From a checkpoint of a small self-supervised image encoder.
Data: trained on photos with spoken descriptions (Open Images, Localized Narratives), 203450 training examples, 15.1 epochs.
Rows from block 10 of a small self-supervised image encoder, named by matrix and row number. Rows with one number belong to one channel. Each number is 128 + 32 x the weight over its row's rms, rounded and kept within 0 to 255. All counts start at 0.
After each channel's rows are labels from the 100 images, of 14848, where the channel reaches its highest value: "strongest on" is what is common among them; "colour at peak" is the nearest of a few named colours to the mean colour under the peak. Only what is clearly more common there than usual is listed. The data: photos with spoken descriptions (Open Images, Localized Narratives).
# c3: 3x3 conv (model.blocks.10.c3.weight, 144x144x3x3, each kernel summed), inputs 96-143
# c1: pointwise conv (model.blocks.10.c1.weight, 144x144x1x1), inputs 96-143

c3.39 [ 98 135  90  93 178 155 160  49 152 138 109  83 116 129  76 146 155 140 151 131 135  98 175 142 144 182 138 152 145 129 142 129 136 152 162  80 154 145 106  65 143 131 170 149 145 115 155 106]
c1.39 [138 159  80 136 123 123 120  61 226 144 115  81 106 121  94  89 208 182 165  84 160 128 129 140 118 164  76 158 162 141  84 103 134 136  90  77 163 145 112  90 148 143 115 125 171 122 118  86]
strongest on: text has "wearing"
colour at peak: white

c3.54 [156 127 178 114 115 108  78 128  85 118 118 173 131 181 122 149 120 118 124 133 116 113  97 109 159 156  64 143 116  84 102  81 134 120  90 131 140 143 186 164 120 150 109  86  93 155 107 150]
c1.54 [124 110 159 126  90 141  98  87  78 127 155 137 131 170 150 104 120 106 141 131 112 108  89 162 133 133  56 130 114 142 125 104  98 141 106 168 142 133 128 133 110 109  69  77 142 148  52 122]
strongest on: text has "wearing"
colour at peak: black

c3.121 [131  73 160 196 142 140 124 110 132  89 128 154 118 111 165 136 109 117  66 160 121 153  87 123 129 114  93 135 139 116 158 130 139 117 124  92 126 130  79  81 143 128 123 119 144 122 105 159]
c1.121 [119 115 150 188 170 120 145  96 151 104 108 186  75 178  85 125  96 161 133 171 110 148  67 116 118  44  82 170 157 155 129 165 108 109  89 135 194 108 103  80 132 141 129 152 166 136  53 133]
strongest on: text has "sky"; text has "trees"
colour at peak: white

c3.115 [ 85 144  80 159 114 169 153 139  94 172 134 168  95 191 108 143 135 205 130  50 143  94 139 211 122  87  99 119 131 117 124 128 127 167 124 121 152 117 109 128 143 113 121 211  80 113  71 112]
c1.115 [103 157  97 109 153 214 137 118 115 123 158 121 109 173 172 108 130 143 116  56 142 134 148 196 130  92  87  81  89 107 151 150 163 118 106 184 137 132  97 129 175  78  95 163 137 103 110 106]
strongest on: text has "white"
colour at peak: grey

c3.3 [152 183 132 139  85 101  87  68 119 108 135 175 124  93 132 139 111 118 123 178 111 161 141 128 125 157 170  38 161 190 134  94 170 153  86 127 177 203 102 200 103 159 136 168 135 131 113 153]
c1.3 [137 124 106  64 137 154  81  91 142 119 129 125 136  74 180 110  69 130 134 181 132 126 172 146 149 116 171  57  95 154 174 105 167  98  84 145 137 141 137 160 115  98  89 115 103  96  83 170]
strongest on: text has "white"
colour at peak: grey

c3.64 [137 119 100 157 116 151 127 161  77 141  84 124 138 154 161 159 184 141 109 119  99 126 119 166 123 147 125 183 116 100 170 103 124  59 131 143 107 108  95 139 140 153 102 177 152 115  89 142]
c1.64 [126 118 105 192 126 131 132 154  79 139  96 132 111 182 133 137 201 142 142 120  90 106 145 192 114 181 112 156 115 150 123  88 108 116 131 139 131 128  78 153 125 123 125 179 142 107 108  92]
strongest on: text has "sky"
colour at peak: white; cyan

c3.74 [ 59 138 103  81 147 171 114  96 118 143 120 176 134  64 193 177 152 123 101 134  86 122 203 165 112 127 100 103 117 114 183 141 106 128 160 113 180  83 138 122  98 133 127 169  76  88  74  98]
c1.74 [ 70  88 150 106 144 160 109 125 148  86 113 155 138  93 124  95 125 139 106 107 120  48 191 123 106 116 108  68 171 110 164 142  85 154 119 124 152 133 125 101 101 144 157 140 108  86 103 135]
strongest on: text has "black"
colour at peak: black

c3.57 [138 132 155 226  80 140 164 103 147 155 198 124 136 150  62 120  90 134 161 148 126 159  91 227 113 119 156 111 120 110 118  87 144  72  96 144 112 163 153 114 140  85 160 158 155 163  84 107]
c1.57 [ 98 134 148 222  89 118 117 111  84 127 167 123 137 169 119 114 112 118  86 126 113 148  92 255 120 115 168 111 110 162 132  65 144 127 123 117 135 114 177 110 132 108 155 185 148 106 117 116]
strongest on: text has "people"
colour at peak: grey