Rows from block 12, named by matrix and row number. Each number is 500 + 25 x the weight over its row's rms, rounded and kept within 0 to 999. All counts start at 0. Numbers have three digits each. After the name is the row's rms in percent of the matrix's.
# c3: 3x3 conv (model.blocks.12.c3.weight, 144x144x3x3), inputs 126-134, a 3x3 kernel for each
c3.0 095:506500481473488508512467461458512503497506524508531488467499513489503474504481462508495494460495495488495473509460508502483504484495488463500561484506536486544498545509486486528502506536482498544532518509522472488516533479493523508504508510497
c3.1 103:481491485471463458476516476503479474523483502492478495493511464546523516566463557514462507496492492523500469491512508536444527542483491492427504509479494495481473507495493536511501502457513472510501511485498525504486494507497535492554534497514
c3.2 092:504464507454504480481517492502505482497484477538516482480462490465463498518510449493456518488501482481503497516508515495513509517537512493523538519528502477467543428491494510476469502511489508533537536500540520492496499519549493483472457461467
c3.3 102:509509477522469449475487502497489499493538488527495485504450470486514543471493489502510531500496483514470500501445517495481502533491474491473513526473497488448494528493471470515508501499481531445481519492477511486489487502520547494472493520472
c3.4 121:482473515497529512513462498485497486451503528491485503517476521493481498508466519474499502496485496505514517505496509503468494514501490469537505504508476453506480487474476495513451477483499485515527500468547525538508521507519504458520515519505
c3.5 099:514531516451537460497550490489530524453448486448524489504459491522501524465491481501537524452475505482497526491506493548508464460501500450497475493490551467488488498487519519499535465485530469460520511514525488479479517534475520499489474506477
c3.6 107:523505492469556531519571489512501487504530491561488485535472499460490472500511520486495482457500447474496468513483486477535475530502502489449496534496487516486489458544524452553502503517526504466464504475492522504494507523488516506505509526480
c3.7 099:537554511496515487490527540462507526464475474495515490451455547473481515489474543511507520451554465490523460489516516472503498482520533491482535520500467470477483525489527532505518510490514472523492499484514464544452520527519514490483481501490
c3.8 093:503487515507520516515468486528526458522511533511497525521503537541524502455464514505548540457450517500491512476528487468472503509535515545483466482471492529511498551492488501523467505516496461465475476455504493528491561547526487481483467464466
c3.9 110:506494469517502460484516490480487514467512525456508530516496492522501518484507523482495488488446478513465483506497483448489541509502524481454478488508544496529511526453496468527511497534523489514489516485500479538503561466472513496491520501477
c3.10 103:496484490550474511516529486507500497530506499458518492530527501553482477514516471546495490476488516508513479502532503486528502487485511477474512515495508508493557517514485497516474495528472474493547531493485482514506514505485463508493512476563
c3.11 099:468492481492505440478503475446515484518512494456489502499539500532524482533492452462525477515502496478492520527498496477499514464486491480532516485500508491485524498485502511493560504462505491516523489512500508554511533505554490489493496553494
c3.12 097:492482493534524511493478487464497470494490557520554495500528441498510479501497481500495485486530476518462470481489506508534495462476475518540498491498498493508523484536488485485509527459537516496477546519546488582582463492475509491544561504536
c3.13 092:522493468494530557481459517507494496484516503480493542497431493500485524456521497509536488489476483513491482492481486488518532533496517527492515463486531526485503482485499481504519486529489482486466479460480486513475478501516474467514493503484
c3.14 097:485513489508507529469513524471487510485491504503512524501441487512472474513481539488498543485491509515475498510556547502479480512494482448502510509505522459494500513547512513537511511502521455451535477519507473541524468469530491498502486541519
c3.15 101:525442496510529459520493503507514574446530505511535514516462498485493469497447500462479462506473458481487482522502512499531506507500478499542532474484510476499500496479482490519512521504557507515536479509485503526483496504490496492475493530535
c3.16 100:510493550468518513485566483459549480553504500506495489496483483470494467474503485502474482510500512480495511520470536515496499555505475529564507570534494500562509530525521558484525502501497535442500542501517525531482527533512508514510519480510
c3.17 103:476520457503534486480482486544518470506521454517522492431475495514501515472497499520499499476484486500504464502543494527489474490500502506502523505491452482441476465523498507499517507525499537496545527509514512516499486494486523502468516557513
c3.18 099:493490512530444500485571502531466514528505518502509507514479479449464513497523520481444482509501517474526522502490480492511486526518490485500538504509499482501488487525457530500524468488500496500506483521485461507552490495486488487525488479488
c3.19 102:487506522526503486508491488491510521493522537533509522484430496496468524455498491479440513486487498501496492554527515491481480539502494500474526460489448469481525507502499492522489515521514480554544474507496484486447523496520496499457502528433
c3.20 108:498563509502497478503505500498554517489505530486509499487504471483492462522478539516555481507527436519483473507461547507479513477460518546518476504511486513518513493506541508498539487520521522523476519500497495536497536492495486507514496478496
c3.21 104:517537489466488478489470479482504473491489444423467516460490526526508494502457494481530537472493550478497512470481483479466500463464534489481520489514500479471482474492508516514480513493492514513516474491518478537479532474480478486505488513520
c3.22 093:538478519508500474512488477477499475499532495519526503500527514492491552501489492515484489477496518496510491519505505531474484526522554517496493474463510545487506500552515511529498455480539489537496494503511510509500531509512448516466514482488
c3.23 090:519506532540552505491540482502475485537492483535510499488491502475498492494455488529504476532560513508503472490497529487505479484493498480463461491477485454460486527510497493500470508532513506547523472496522490474541533529521475478463520488501
c3.24 099:489495490505525477486471485502527534520486511484491469474461510490510559487520488558472534491499480491491474500496501513478519499497502460572477495518535471614475504492473504512514481521524528462457498472505448485519479486503516532469481471506
c3.25 103:554441521513498483508477491453477490500493482479473485481464500497497529520545473521516489509499516529522450480486496496487507513511505486491527493505490506512522455478490501511495537516473534450484510491535469518471499433494486529476455538511
c3.26 103:510474526537484503481528472528519526490538489498499520538528484489489463483485459461470472468517520497486553503498507507465453515516499472494465469482531501513490455489520513504498465499467550461473469497470498538502536475485478494508506515549
c3.27 106:554467485552483476500526520519545448464487514521488488498511468504481478520518490486496486502526510448517503554531524490476510505496534530539459474492507539494488523513499535506499497494497531522537494512521477513521487486493494511485506484471
c3.28 094:518543470508500491489469513470478515553486492496545481477421491485516538480466487531534520514491485495469490541513524527501507489494501483480488510468532493454483507490521476485495482548524469535472500486474471526461458507491465459491484479501
c3.29 103:544506491558490482514525495482489522518472515482531558524483488531503485497492472480523479548472467490485481494464463529468504494507529449481499465495455461477463527511427545507500476460505477474518486520477494490513468556506475497553500488504
c3.30 108:499472510453573452494489457474526522473507492527517508496444549473510500467467516470473499495508460529531481474499504518500484489575472498517460486499474461483498482532514494538495501559517496472510495552464481482481519470516511508522544497479
c3.31 097:492484510488515470489536525488573514493473450536542505502460471489483469521507480468502497501519500480502475501491502535499514504456517516505483494504469495495509514490458515507498487469490502465474522485501476565526489479472540486512489452524
c3.32 099:497511504514504479457470492492479514506499461505551539462494536474520536490474485482493469504495507488506483480511497514473525500506500465516491516491536480544517479486477498549501524561463510452482469514522493427536506554529516498516478493511
c3.33 097:505462540514490499495520541512507493471497473487527501474477481487494524474509513463484491499488499521475484490514540497477513493497488573482502541459460557492491509540485517496489517504508482523542464443531506489516469493521485497516483543475
c3.34 098:479501494463462466553498515479519454533501469512531509501507506487488540512496476496489466525515495490503486497501495489483509494517504487557540510549568460539507479500520486534533514504504554477512487500489545474476522483467498502514554518494
c3.35 098:468499478475483478462449461461510524505515500482462492514504466519474540500500499447543484495494508503496457484492538536484468503530478511468514475483491488477515495528513493508447480547515484498512512515475456535511492493498506503487504492492
c3.36 104:481502473562452496522515499495478499498528529514531515523454547483462549538481531499509453480493481492448521531544506476534536496491486502478493496508491505516472468492496516528491469527469498468503479519525491480485462486501466477494487497497
c3.37 098:554430530532504508501421456458489464495504507519462487515470503504500517466510528499531494524488531503499526525529490494494536535511504497507507509511511488508472481539480484545517484546481491510488530464488474502526522555496471519502549511514
c3.38 091:462528522468509531526467501563511569491495472479458510465499531478437505549517543489518495497540494512491500490477437513492494488493476515515507523480486503522480517499513509486464504543526511474550516458436512540486505488491528527486513503499
c3.39 094:534514497486484457478530525524468536537488533507490505526466547502494513456541595503475482507503536508502488503497492484468478477456534513477520452492505493464505491552515551548494501486499480486549505512502511534505551510523471501506464513491
c3.40 094:473551540530492473450527526492490514477530515466494549493511458474500472540516456518488527480485491530485483511517482494499490527515523489472508493477530492476507463508502466520498497479512507502484476495488542517498481520486498477473509513475
c3.41 102:475519508480472493482509534529508475520531477496546497499513486455492507509462484475503487426499515506488529494512508510537500501559468520488527507488500507518483442491495503547532526531517476507486474504507491448542509467511494456492502534481
c3.42 100:454531524451453509518564546546485538444508504469468523490518479496525520506520524478460504524512511477515542478455526489491488521521480521485524564513527508478557488464504507505518485543494504551486484448534482526520481486477515527494523512491
c3.43 099:539524535591487520565451498470489497509508500472491478469494518492498485453500461513500490452507463526501472486484526499506492517542530538466516503473515487486465496526469514502489512565485452537511537496517565500483521503545526502494480501489
c3.44 099:516513487504520472497468491467494527500538464448478522518481496534508525489523513495515501493548480530486502524520487473479455527461514502487539534478493508474560501487515455522522459516493447473493487488482482460434532517503494483486482508460
c3.45 102:498510517527504506484498518471517486487510507459512500496487509519506472490450486517500527484478516495497492532526482519472480467494506545511533514535468494497495448520487504583442497504492464481459486476523507482540487504496531486486528491498
c3.46 096:538451527529474497461472502508520538485508509478463518467494511533489456506526501476519521485518489491496455509487521489499476508564503513511507508461502508485494481552478497479490539510495546489488454524478480507491469495487495451476525545547
c3.47 098:495501476520518518475479500516481563476513498483522536513488496494534481507523510470487470481512506451464511503501478502520510514493461492587497480494441497554526455507459509482492465530466523499537513489509500459485486523484526513472503504511
c3.48 097:523495483471469475529492500491503455473512509508515536475518531504540535468469452511513485476503450518460484498503473490496496528500498497474515489554511452501526477472495505459481482463468528476467488520509471563472528448489475548498468489443
c3.49 100:492553544571497512536529547493503528505504521500517508489548499508486487511468534493515489498462509493473521484501511506504461465493533484496484483488471557500518502528469499477490487483480503456508533510476550533517494448530483474535466522500
c3.50 105:482491490514465491473470460502523561509508496499485505557523525470488464492529509432478519505473526503494491495516528513497476507549489504499527495549487465514496553541487529477534485507494469473481530514526497490514513556501487485512538521514
c3.51 105:497515479523519533476513481516469492498510476498496499476482462532490455509486514510476504508508515529505519506512518498506493515458472524497492477503472508476480504522523517527505455504507493530489509486500449468499460528502495530506496468522
c3.52 099:518480523516517483511528502513497517522505526503503493453560523540539456478480473505471472493503512460491474508495508537484496483486488489518472495481541471561485480499539474497484493504473481533463551525475516503523480504498478527498504496509
c3.53 095:518579456534518467469514489575550505494545536473518542504509494470473532507520535536508458483530489478495517489477513489516492499463497532504507515513480502459470513497494499514510462497486495475442501514539520558543522533475482487460521491465
c3.54 110:531562512515501479505534480509507489509521525494468516512423496487492504516518498483513514499480517476499481524473489513488479485517492486520515526509491483483467513511528492516519522489523530520458510490480504517495491505475501504493505484500
c3.55 098:492512501477493490483487519543559532514491524471474524493532474518500508477472514444495499490528475456452491504513468497490491507518475483501501529476504480503506501505495462489473509463483487499540504478517501461494478455496543482502517571576
c3.56 096:524505481551498473524460511495503486495518469498506504504483512501479520512503517492500493499488504520504502542482530478518513511515522493521536490548528474527488509560493479501504476504490486453473479461449529461536491460464487522518530538518
c3.57 088:477461494472520516438458495502483481499494516538462516527457473476520512519485517509493462518511472509495526509493508488472482484478473469495513484523505470475488476495467455519498543491534533474503479533535481505472447504513504512503543541527
c3.58 105:455467543461495522496569513484471512480467479509528501507486492504463475543507475480469489491494483491528476463508532522515529508520498475485494508499517513532512491471484503487491499504515484442465532491535458531494526478505533468531507470496
c3.59 094:507502518525506508549487424442493523500503519481524492555536481533530571501509515496525518489476506499500473477514531519510470488481492493485521471496453501486517501515513532499512523497485478425480562505512544593510526511583482514516503543540
c3.60 095:475483517487524465499485489527497418518483479519475512509485542507480504523469462494519516428518482444497470540522499496483505474495507493472484517465522441485511473522495484527500464485476527482548508511454490466521506472502526505518486496508
c3.61 105:531488538488515493522563471458519494502485482510530487490501485528499504536490572505547478506479497507544528542506510498565481435461457485513482493497458451440471521506513488520534474474487463479453510486503500463498567561544492487490510502541
c3.62 095:506489486484495524488471505478481484468498531499480505532467565537513517506502501485481524514501476492454564496499513477503481495458451508510523509484470518487493497505467496508500497552500468489467471467535533492475474507523514505504516490508
c3.63 093:515488502484530462503443450473491497478515504496502472513518523469471461495521509499528512549507535514480548494477474486479472474517498494493499521499481490504506504510504505513550514489435447482503489551537484490464523490484481496508494540505
c3.64 101:473484492517534490532533463532500504543481502500518553463510492504512469500499519506511508456504513494500505491512517502510518512513493502470508495485493508521499526503477526516517439455433496521478543474488522509514521491522451484511512521463
c3.65 091:503525474516569482506430506471513503463496503472514481485481480484490512529547528495540520484483553488475519472532478522507483499520461488507515444498465429468503479512466511483481483458507487473460506471509494541530492544512543507496534552474
c3.66 094:516471499479433478540429476499500484516531511481487529521515522497492501524479532506479499546496506495502509500531495499507512521497479497505497516525484529524463471512490466521489496575540514491553512526505473503504516462491515489475503531496
c3.67 097:466492491539487537494479517514516515496475479491504493513477498514493539493494532479525482503450498466534520499481519463493457550495515509476429494458481529463512510456474463482480508546496529483575490523527518542484478480527503485501533510437
c3.68 092:469504438469492496475506504488479524481501513495540516523472476501502509520495499478512487522512482531542490519495504524482493495503456531478494479470428483469486496495514458511515485465498491464509493520485500534541488480501521492497536542560
c3.69 099:498497527508500536494505518510493520512505512472490477464515465542483535488474519493496494487544501477516537510508508506481468505476431474466481476520499509471475489482473532475478537472504492472475505498542504546508519534500529528523511459516
c3.70 101:503456548471517515518487502466486483503441481497493506557504545518476501474490492514496490483490506515499528501510532465498477506494479453492479526499492477511493484499519492522489488535497518502506482467545502499506512482496470486487559463482
c3.71 100:510527490462547483525514469546562454501515502493484508468527519482527503467482492508539501509513496468481471462525483503509537504498533522454508524500494534465497486514527480477528513497541475516506496521515482493473519516523501503492421498456
c3.72 090:526448511534501492523469588457486498459456466519509508503501428512517492508516547496519527501461489457530448520472562508502506514510499509493484503498460504471552533528530487505503505473464511469526432518526506490531471494466532532554487466493
c3.73 106:493492534503482503506489518542485543489485472511469483522479512481475525496500488555519485512453500493503524545522519463483521516477504485473481487480457545491468524476447503520517475498457520478510502489494485509544521479507475528508545494531
c3.74 102:519444544502495510493445510503473509482487516488500522500474507500481505480497485503509511469502522519485515515496482489487475486517506483482516508498489520530528507476480522544483514510496502502507509481473492468541531548529517477528473476503
c3.75 104:523524523540455510539566507520490491537485484491452500522503465551496494501486510451530557477498482480500527527469502505494478554496519530544528474474485490526513504503499470487478448491501526499487521467485500488529501490442528517502501504465
c3.76 112:516517473500530474502494505555492518494472523508528477540540513474471554491522505523506472517487487496529514511525515514507514467510490527514531485495510484479502492504458503499521483535502456520457496482520486495514523465502497508469505522467
c3.77 099:449532518503477455464501488487475505475483523491496502496517526484493527510485507486494496510486476541507510503528504529463502527528507543518518475465506494463514503496511530538511470522478489511503545494470494544495480442509525511522492513502
c3.78 102:479476487468488469500489489483511492470496496490497466513469490529536583457465457462469476482465453518527523495487517484476473533511547508457468532474514502483506499515510532494570506524503452494487524491491497484489451469471498506479485491466
c3.79 088:485568535521508538503495510475460467448461465482457473456488522491499492535512546429510465499484514522494483528506489516532503495514525532488529481521471509505528508529528540509457521456516501450528450509482500528499525523548516514473524475508
c3.80 102:514499520513502525471490469495515525555509500494530489445483469510519510553502509458504531483508556505474501506518518505502507478515495459501475485517480513525525509497470526496529522496482552468529513477502511516524495479487545498534499548505
c3.81 104:482518506500506501490454482480520518408515514485464498486445523519485487503493445498492499480533467515510511469504500486505479527490530484501507491509500490483523489480476515513493492464511473457535473500456516513521489498494476502510494479492
c3.82 100:486524463489453455485523429498495513512493522466479508479483498496500476501470502484526519544535515499544511500483523511494484489472511479500478466486514463533478536480473449508518518486475541481524521504532528509479522535472472514513524503513
c3.83 103:430497462523544557515544496498485480457489445501543456502502532513514511480505472515535480486518511487482476515519501472499465536502491465476507471497540505478502499482511494505474504460479523549472496501516547507525468489510498504519505502471
c3.84 112:494555490497482543455519494441518481482481478488519542544484503535471494453493517472512497503512475497467549522486449490532530494546512506446525505495511507458473484530483506487525479514519495570484512492476485491512455519496526475495520490479
c3.85 103:488515531557460467462475498497515510479543488476514504498514519497489524521460510524507537490508486483506492481476508499514513480468478536473540466531470507509501506471498525492497478509506496467528531459493492507508520503516495493479481437485
c3.86 107:507479517502489465489530512478519519494519534509491492491515521479499508517506490522498518464488508523514496475504479529473458495523534483514474505510516499474488468500507511513489477484511519499471501498526535520524504485541528467498478538479
c3.87 095:489481473505481449469496478501475493536495498520504514445503489513506499478441487493475510492468468479525479496508510471506486469464494494455523520464496455457537460539473538511491555474508508524497507516502474490517507512466488500528454498499
c3.88 092:523496517515517511506487529458481481496460488461484524475493512454492454515506512525526494464466487510508494504499507484505515510489545517548492495526469468527476484478492506475490526495462459476513548542493515475499541517475472499533497504491
c3.89 099:496471495506496510475543493482502456522490468517525510523489477485500537514536517541523490514500464508467467472552514493505522486513530496525548511494493495491500553523510476488468499537489495457532521482531495494493511458504494525499479520481
c3.90 094:500515490517463504496518518510492538466491483523495521523515478478501462519475520522462460533513507515492537541472495488489472523541544517501542466511479503486511482493485508528475477482466494465506450493483511489489517512499513488434483462507
c3.91 107:530456507472534486490494469510542496466482475538533516524515542443480490533554492492458496521480481482540487461470496490452474559508513518488485516502524492491497532501503525535482486481481510550497478500425515489570467552491489492518547442498
c3.92 104:460508503475540535512471513513515502526516470500457491463505499485484501486474459496453500469496474508488504526511495503506485492495499532501530512501526526461516515466495488524513512514499482512506519476522534560538499485503500502510490485486
c3.93 097:492497501448528492509539449516481474518565515476480498466499476525498548475511502510525496467542458479501489494492527510495479506522489521464506529509511555505498479503506469497496483542478507553488496518486462495520488550511478543471519533485
c3.94 107:502465513486567447537530499517470466476510527529529472472540538507505561505481451524544458518508441495503474535488479540546493547498504535498464518479533450478500483488458472503498517487510493503478514522470489496506476530527508494497486459536
c3.95 104:515537492487486505538443480498522536476475522518476506515477499486473473496500456481532497522532519511445470493510471509457476498555557497515503473490531512496501476515500495471499503528492497486468464502532511507520517513529513492535499546547
c3.96 101:456513528488509527530447508485555467514479514507461492512532578516485487502495519477539533467516542504500525494482461503476504470527494546528512476520512493494418513518496517504534519495468424510538472538499505468489503428465508490498528535499
c3.97 099:480542513522488532520464454508499495456514499493497525552518496501456526484487483494558475517486522491492478459500530508499489516523543494505485503506513533481534475524449522537517486504475531519504523458502479510511536503495512488487466530498
c3.98 109:544471541465488552512513501484464469484519488463539514559467535512481508506510516487484482491474505488482458468537512510498523474491513508484489497514507481553460494513521465515513469522523466521499510507435497495525507475486452505519520560544
c3.99 097:510522555513509496559471455515477503515505505514474515516474528505477478492471493575515503472491449469511495468529493484479499488470489516480544529510527508496504491476524511487517518503495474502530495514525511516512537497490507473514527536533
c3.100 096:517470520522539455475469471554492489472469479530484496601546564507468484518523540473504526488507477480482486482505513488511533498558519563506507516497462543509483498484482496471494502484495537476515506537478531474499511507515497465537527500517
c3.101 101:466515514525546554503483505462466489513501508498504490486469538476506497493536516520529525531491546516499506494500497499541496503504531551476506487500503448507505486520450516524500517506517534514527511504507507453480532507511524488469524492511
c3.102 103:545561497511511466447502520480504507488498526481509491512496462497494559499493471536502516417498484451458478492491484473474513490533482486517496520516533524544501518491494512472534536471509481483494456495481507529487503502533478510505481515476
c3.103 087:490540514477503526517522526468491492483452529508460501486494532477501509511484523496522469459463522506478507552503499491490468512497516514491568493531461491487462519513463515533463491485514472471481531503510541524528529491475513501502512505503
c3.104 101:482482487545487519482512480483528487489476476532507500537468492513485499512507466451503462536483499477489480539526487539520519497497488520481491460534542480489511471496508501502508496500525507488446499480505516517505499477513500513482524509498
c3.105 097:474517493498493479514472488461491493435495511542496485511497499461496504504534481521472488512503473457541497480512532508516472504463509548536484540512463558497462460519510512502482516506481482513492480488516482490537503503515475520504535515525
c3.106 100:495541532495513493488524457490494516522469509479456520468494448528525513444516501501502492513486494498476495542503511498508503509509514505484518458508498548531561520520527535515499495483498479488474527493487544565479481479500498514489498506518
c3.107 106:519437509489478519490542536499523493533533516532498513483528525538497528544494505461469494491504513507520517505511492503502501503470492473437496500488470507476489458493467452492481517522443490474428520491532535526532529560483514480551533514531
c3.108 101:486491513526506475479466478492522481518528531502448485490467471498470522523468506501517501540485471524468500534535486458515479504502489500444487508500463507490511478512488498568557523527448497484480429492531516517514517546516468483444483518530
c3.109 102:488514493464471493506509528504499506486521496450527488514472488498511481471496503468476477497495496484512513483496464542544490523483486467471500500527540456519508491478499493542490480520508510491509443499475469471475544496519488510486546479480
c3.110 107:504530499452484444464486524502487519478522496494498533519521499533486539520472571552515542565476496525494502446529490475510537482495506512473488487495512488461527509484489532522513454519529529471515510484469542501528537510476468495512500555523
c3.111 105:512523465501491491507515476478508509467524506524496503517493496522498489466454529542496501535486529500480477507520513508491472524515497487490483484502518529529470495510469455477511481527503506471556504465449487516479499521514497473524496507518
c3.112 094:554532482525524476530469470486488480526503505482562505455501446541479460510504505484518492511503505506513483508472505468520518521490522517509511520518496524541521477505484499509529481519504534472534496527530520483484517521481470520500542489482
c3.113 106:462506506520446468468487486473499531489503536507506511495530545492490501506475481467483521489507491485521513502522542470504483463462483502487517439502515484484508513481500514503501509471545485505523440482468506510515545524465492487488512526476
c3.114 099:482525481484560517490527481509536497487479472491483485507519545495503515514503457519565496496513471497470502486475510521471465517531491434468508499489475502499499476544491505486510531509515514503528464484533457500479548499519484488470517511482
c3.115 103:548489526536483519496426506496493520460513492509501473518463520500464499458462489486518527493486526490467505467527446502512478553480513514528491483538511508515508477516538500521485511483495438513458458490552511536504522498547506484482491469507
c3.116 096:492484470507505514545490468504494520535484513468495492496483528526471471505508508479475484508503511493499484510511510529485517543489459552515540456512528466505498473494459529499506530521490487530512526434479498546526537524488492463519488479522
c3.117 117:538495512519537489517471540513477481488490482536514520460458488462532515486502522526481519530468530509527473540514489522465493523421540519508526495525489483468542482461508525464496516505476514514497492537517460486472479523462531479542515505526
c3.118 094:464461477516519503504474468538481508461475469512478507480491493517507544504500519506517574505497527483458516525450519501508524514487486544565554481504533514551493509520496483497464503524483483480530446453505524503542509508496473529548545522523
c3.119 103:501513545504492505489497509516491516498501463557535513517500531488500521489476465484520509524469472494491525510481454490500509494475520475479489509487504507506504521511488506473523499486528460488510515528524515520457527493539537516501463551475
c3.120 105:461476482490488480526436534555485499463467498493462492480448549460496538499467561514525475507533470495482498493477526489472464519522495533493555515499547523434493495501511504482488512488504490464479483499556537558488495535507472491495498557485
c3.121 097:488484500484526544548465527543496504483500510510513500532495480515503498501483448446473487468493506520552514461501505505481495468477452502500517471488462522494505470492488500520475494458425479508480477516524524515505485479493495494472448483449
c3.122 105:502501491444536537509509475475532492459482540478540534485486504503472484491492491469519528488495490504499504494510520483489467516484502533468496530516513488508457497499493524488486531516543494509514500519448530459488497538500495496549500467450
c3.123 104:478509488491526477504532499492501517499502509498483514476417463530535515532483494538483460482457483511500512504532499509469538497493524501540489517503475517522471508509515498521499515508485496512500542533503494517506479545526473486490446464467
c3.124 090:498444463463542492473515478505510496526498551483487494530504432480495507533539532493482500514471516533456493487511477487441475523484494532502536537475498513532481512531508533494517488522507529487507512476470517528502494487489511568497493519493
c3.125 090:488519514522510529505501530485487499488478508530445500512447481521501515513519537497549534479477537505484522516521491452513464481528495510524529491485508497506513472486512478506469504489474492471535493439511472516504505466516496489527532524509
c3.126 104:519528523570438519484525429490538552481505515476474492540524535476499537484474468521505496502493495511505476513496496535484467495480500510485517509502516470495475538539510523515486465501510497483499523504503493516492511510529501494493488516508
c3.127 095:523475511530491491510479532477466461420417487492503510474500540529495524505512439483482540542508527501526482494529556478444460485509513512445522487490498469458473493504477478530514551524499451481447480502560479509512479487520507499470499488490
c3.128 099:542529529470473517477495470502482498545508489514495515462489446452397501500525527498523491523471489475506498469509473491516479447512504458488491507509543485485490468456446485495460577508511492519499550471490495536504456487514494514521492487528
c3.129 098:456464507524499529515546541471516492529517505509518485509477491552504476475483442473517465441414526474497498530475492506457464546547507527518516520480517502450463513471517535500511494500521465518544499532462514477511476465487519501493469470484
c3.130 093:488501542512475505509474491495482504467513520512494501523495515510507455504459486489521496503494479475535521467470505503423470512545506471469544478501516531467506505496503474537519511483483499501509512514519510515513515464508478499444545553496
c3.131 099:495460493515539522479485485497524498478497524464536471496505420549521568499499494471527536475501425491505551507499467478489494461487523466471482484386555511557499493526522477497464516525488512505494549491540505519473494491497507505524482516470
c3.132 092:514492547504471490521487492485514447472461529524532507507505541489482503476526451509541541482509483468488522512493495493532500503539497523471532488529489523448495456466464528423475467502437515478526476502489518470486469506459478499504514458519
c3.133 098:510463483510496487494475495519535503491494525486504496483479493512511487509501530515485496497493510523480503522554507505498493469521511495513491490496479503532521525487485509511483485505489494532525505461469490475463509497512523539474493504473
c3.134 092:489557484447486490488519513472494489517501476456488484486532508485521488475492469522503499464497491483500541493472504476529486503526496496546505494528496471504501486473475456504469489501526503533490457517481466454476516450513469419450540550556
c3.135 119:489466487499486470519531526542512522515486478500479496474505523464517497507459512510517486507481511511498468514510522479502537538466503507556493503468510488561499509508497528484500473486488503482478484480491497491489505498490462510493513521479
c3.136 100:528487495488480517530444556543495550483463504486466524482467513512491541485447496529516485504511452462491488516521498520474508537493498515476525501490509517464499481508471511508505511496485509496505485530522510549479507481494479518546491528544
c3.137 095:536485548478504472479515495467509508500501508468525522499476496543507513531513467497541513487505538484549508505501502480502499497444480471481467490512489494451517514477513473488495480495491458507481473501564477527494495513530503478473515463513
c3.138 113:492559494478463520512517463478506480519502455491517467465480529507498473496487516478541490446542488494511484506489508525488490516526480457498489507488490457513465473497535552500527510520496471506486469507506521508487502515510505480472509509492
c3.139 101:515492502523509531523468509534531499453498519508436478494494478510499522477502482511490523504525477507503484485497550462518502484518469517494534532494490531488512483522477495507510489471490550550514517505457471436513499520518497511516492492517
c3.140 096:501515520527493510540494443499510472495472466522539505451529488515501482472480484491527428479491477486494493509483490494507475479533495555506527515475504564455537491503541499510522457506495506503463511543454521485487500507524522485486494447460
c3.141 103:488474470491513459517505433513448501492499519502488519535499516525517507457527486543493546512469489493522522492465499488500539502508475475513471478491517431509486528469511500483491502512438469452457511508440478496493480517512490503512508472531
c3.142 094:530503520434487486448499503487501527487486476513466502510447486517499487494473502515508520472476502452489472473519545473480550527504523473522461510524499512544532529478488490511475494510505483486521509413535499482536509475438481501480459438473
c3.143 096:489534486464457477478529484550490493485522513488493478506478466491496508507552488479535538472464479506508514464521535509517509520490537481501504527513488505524490519498486482510512503505493479517492555528485522519525473477460471535501530498497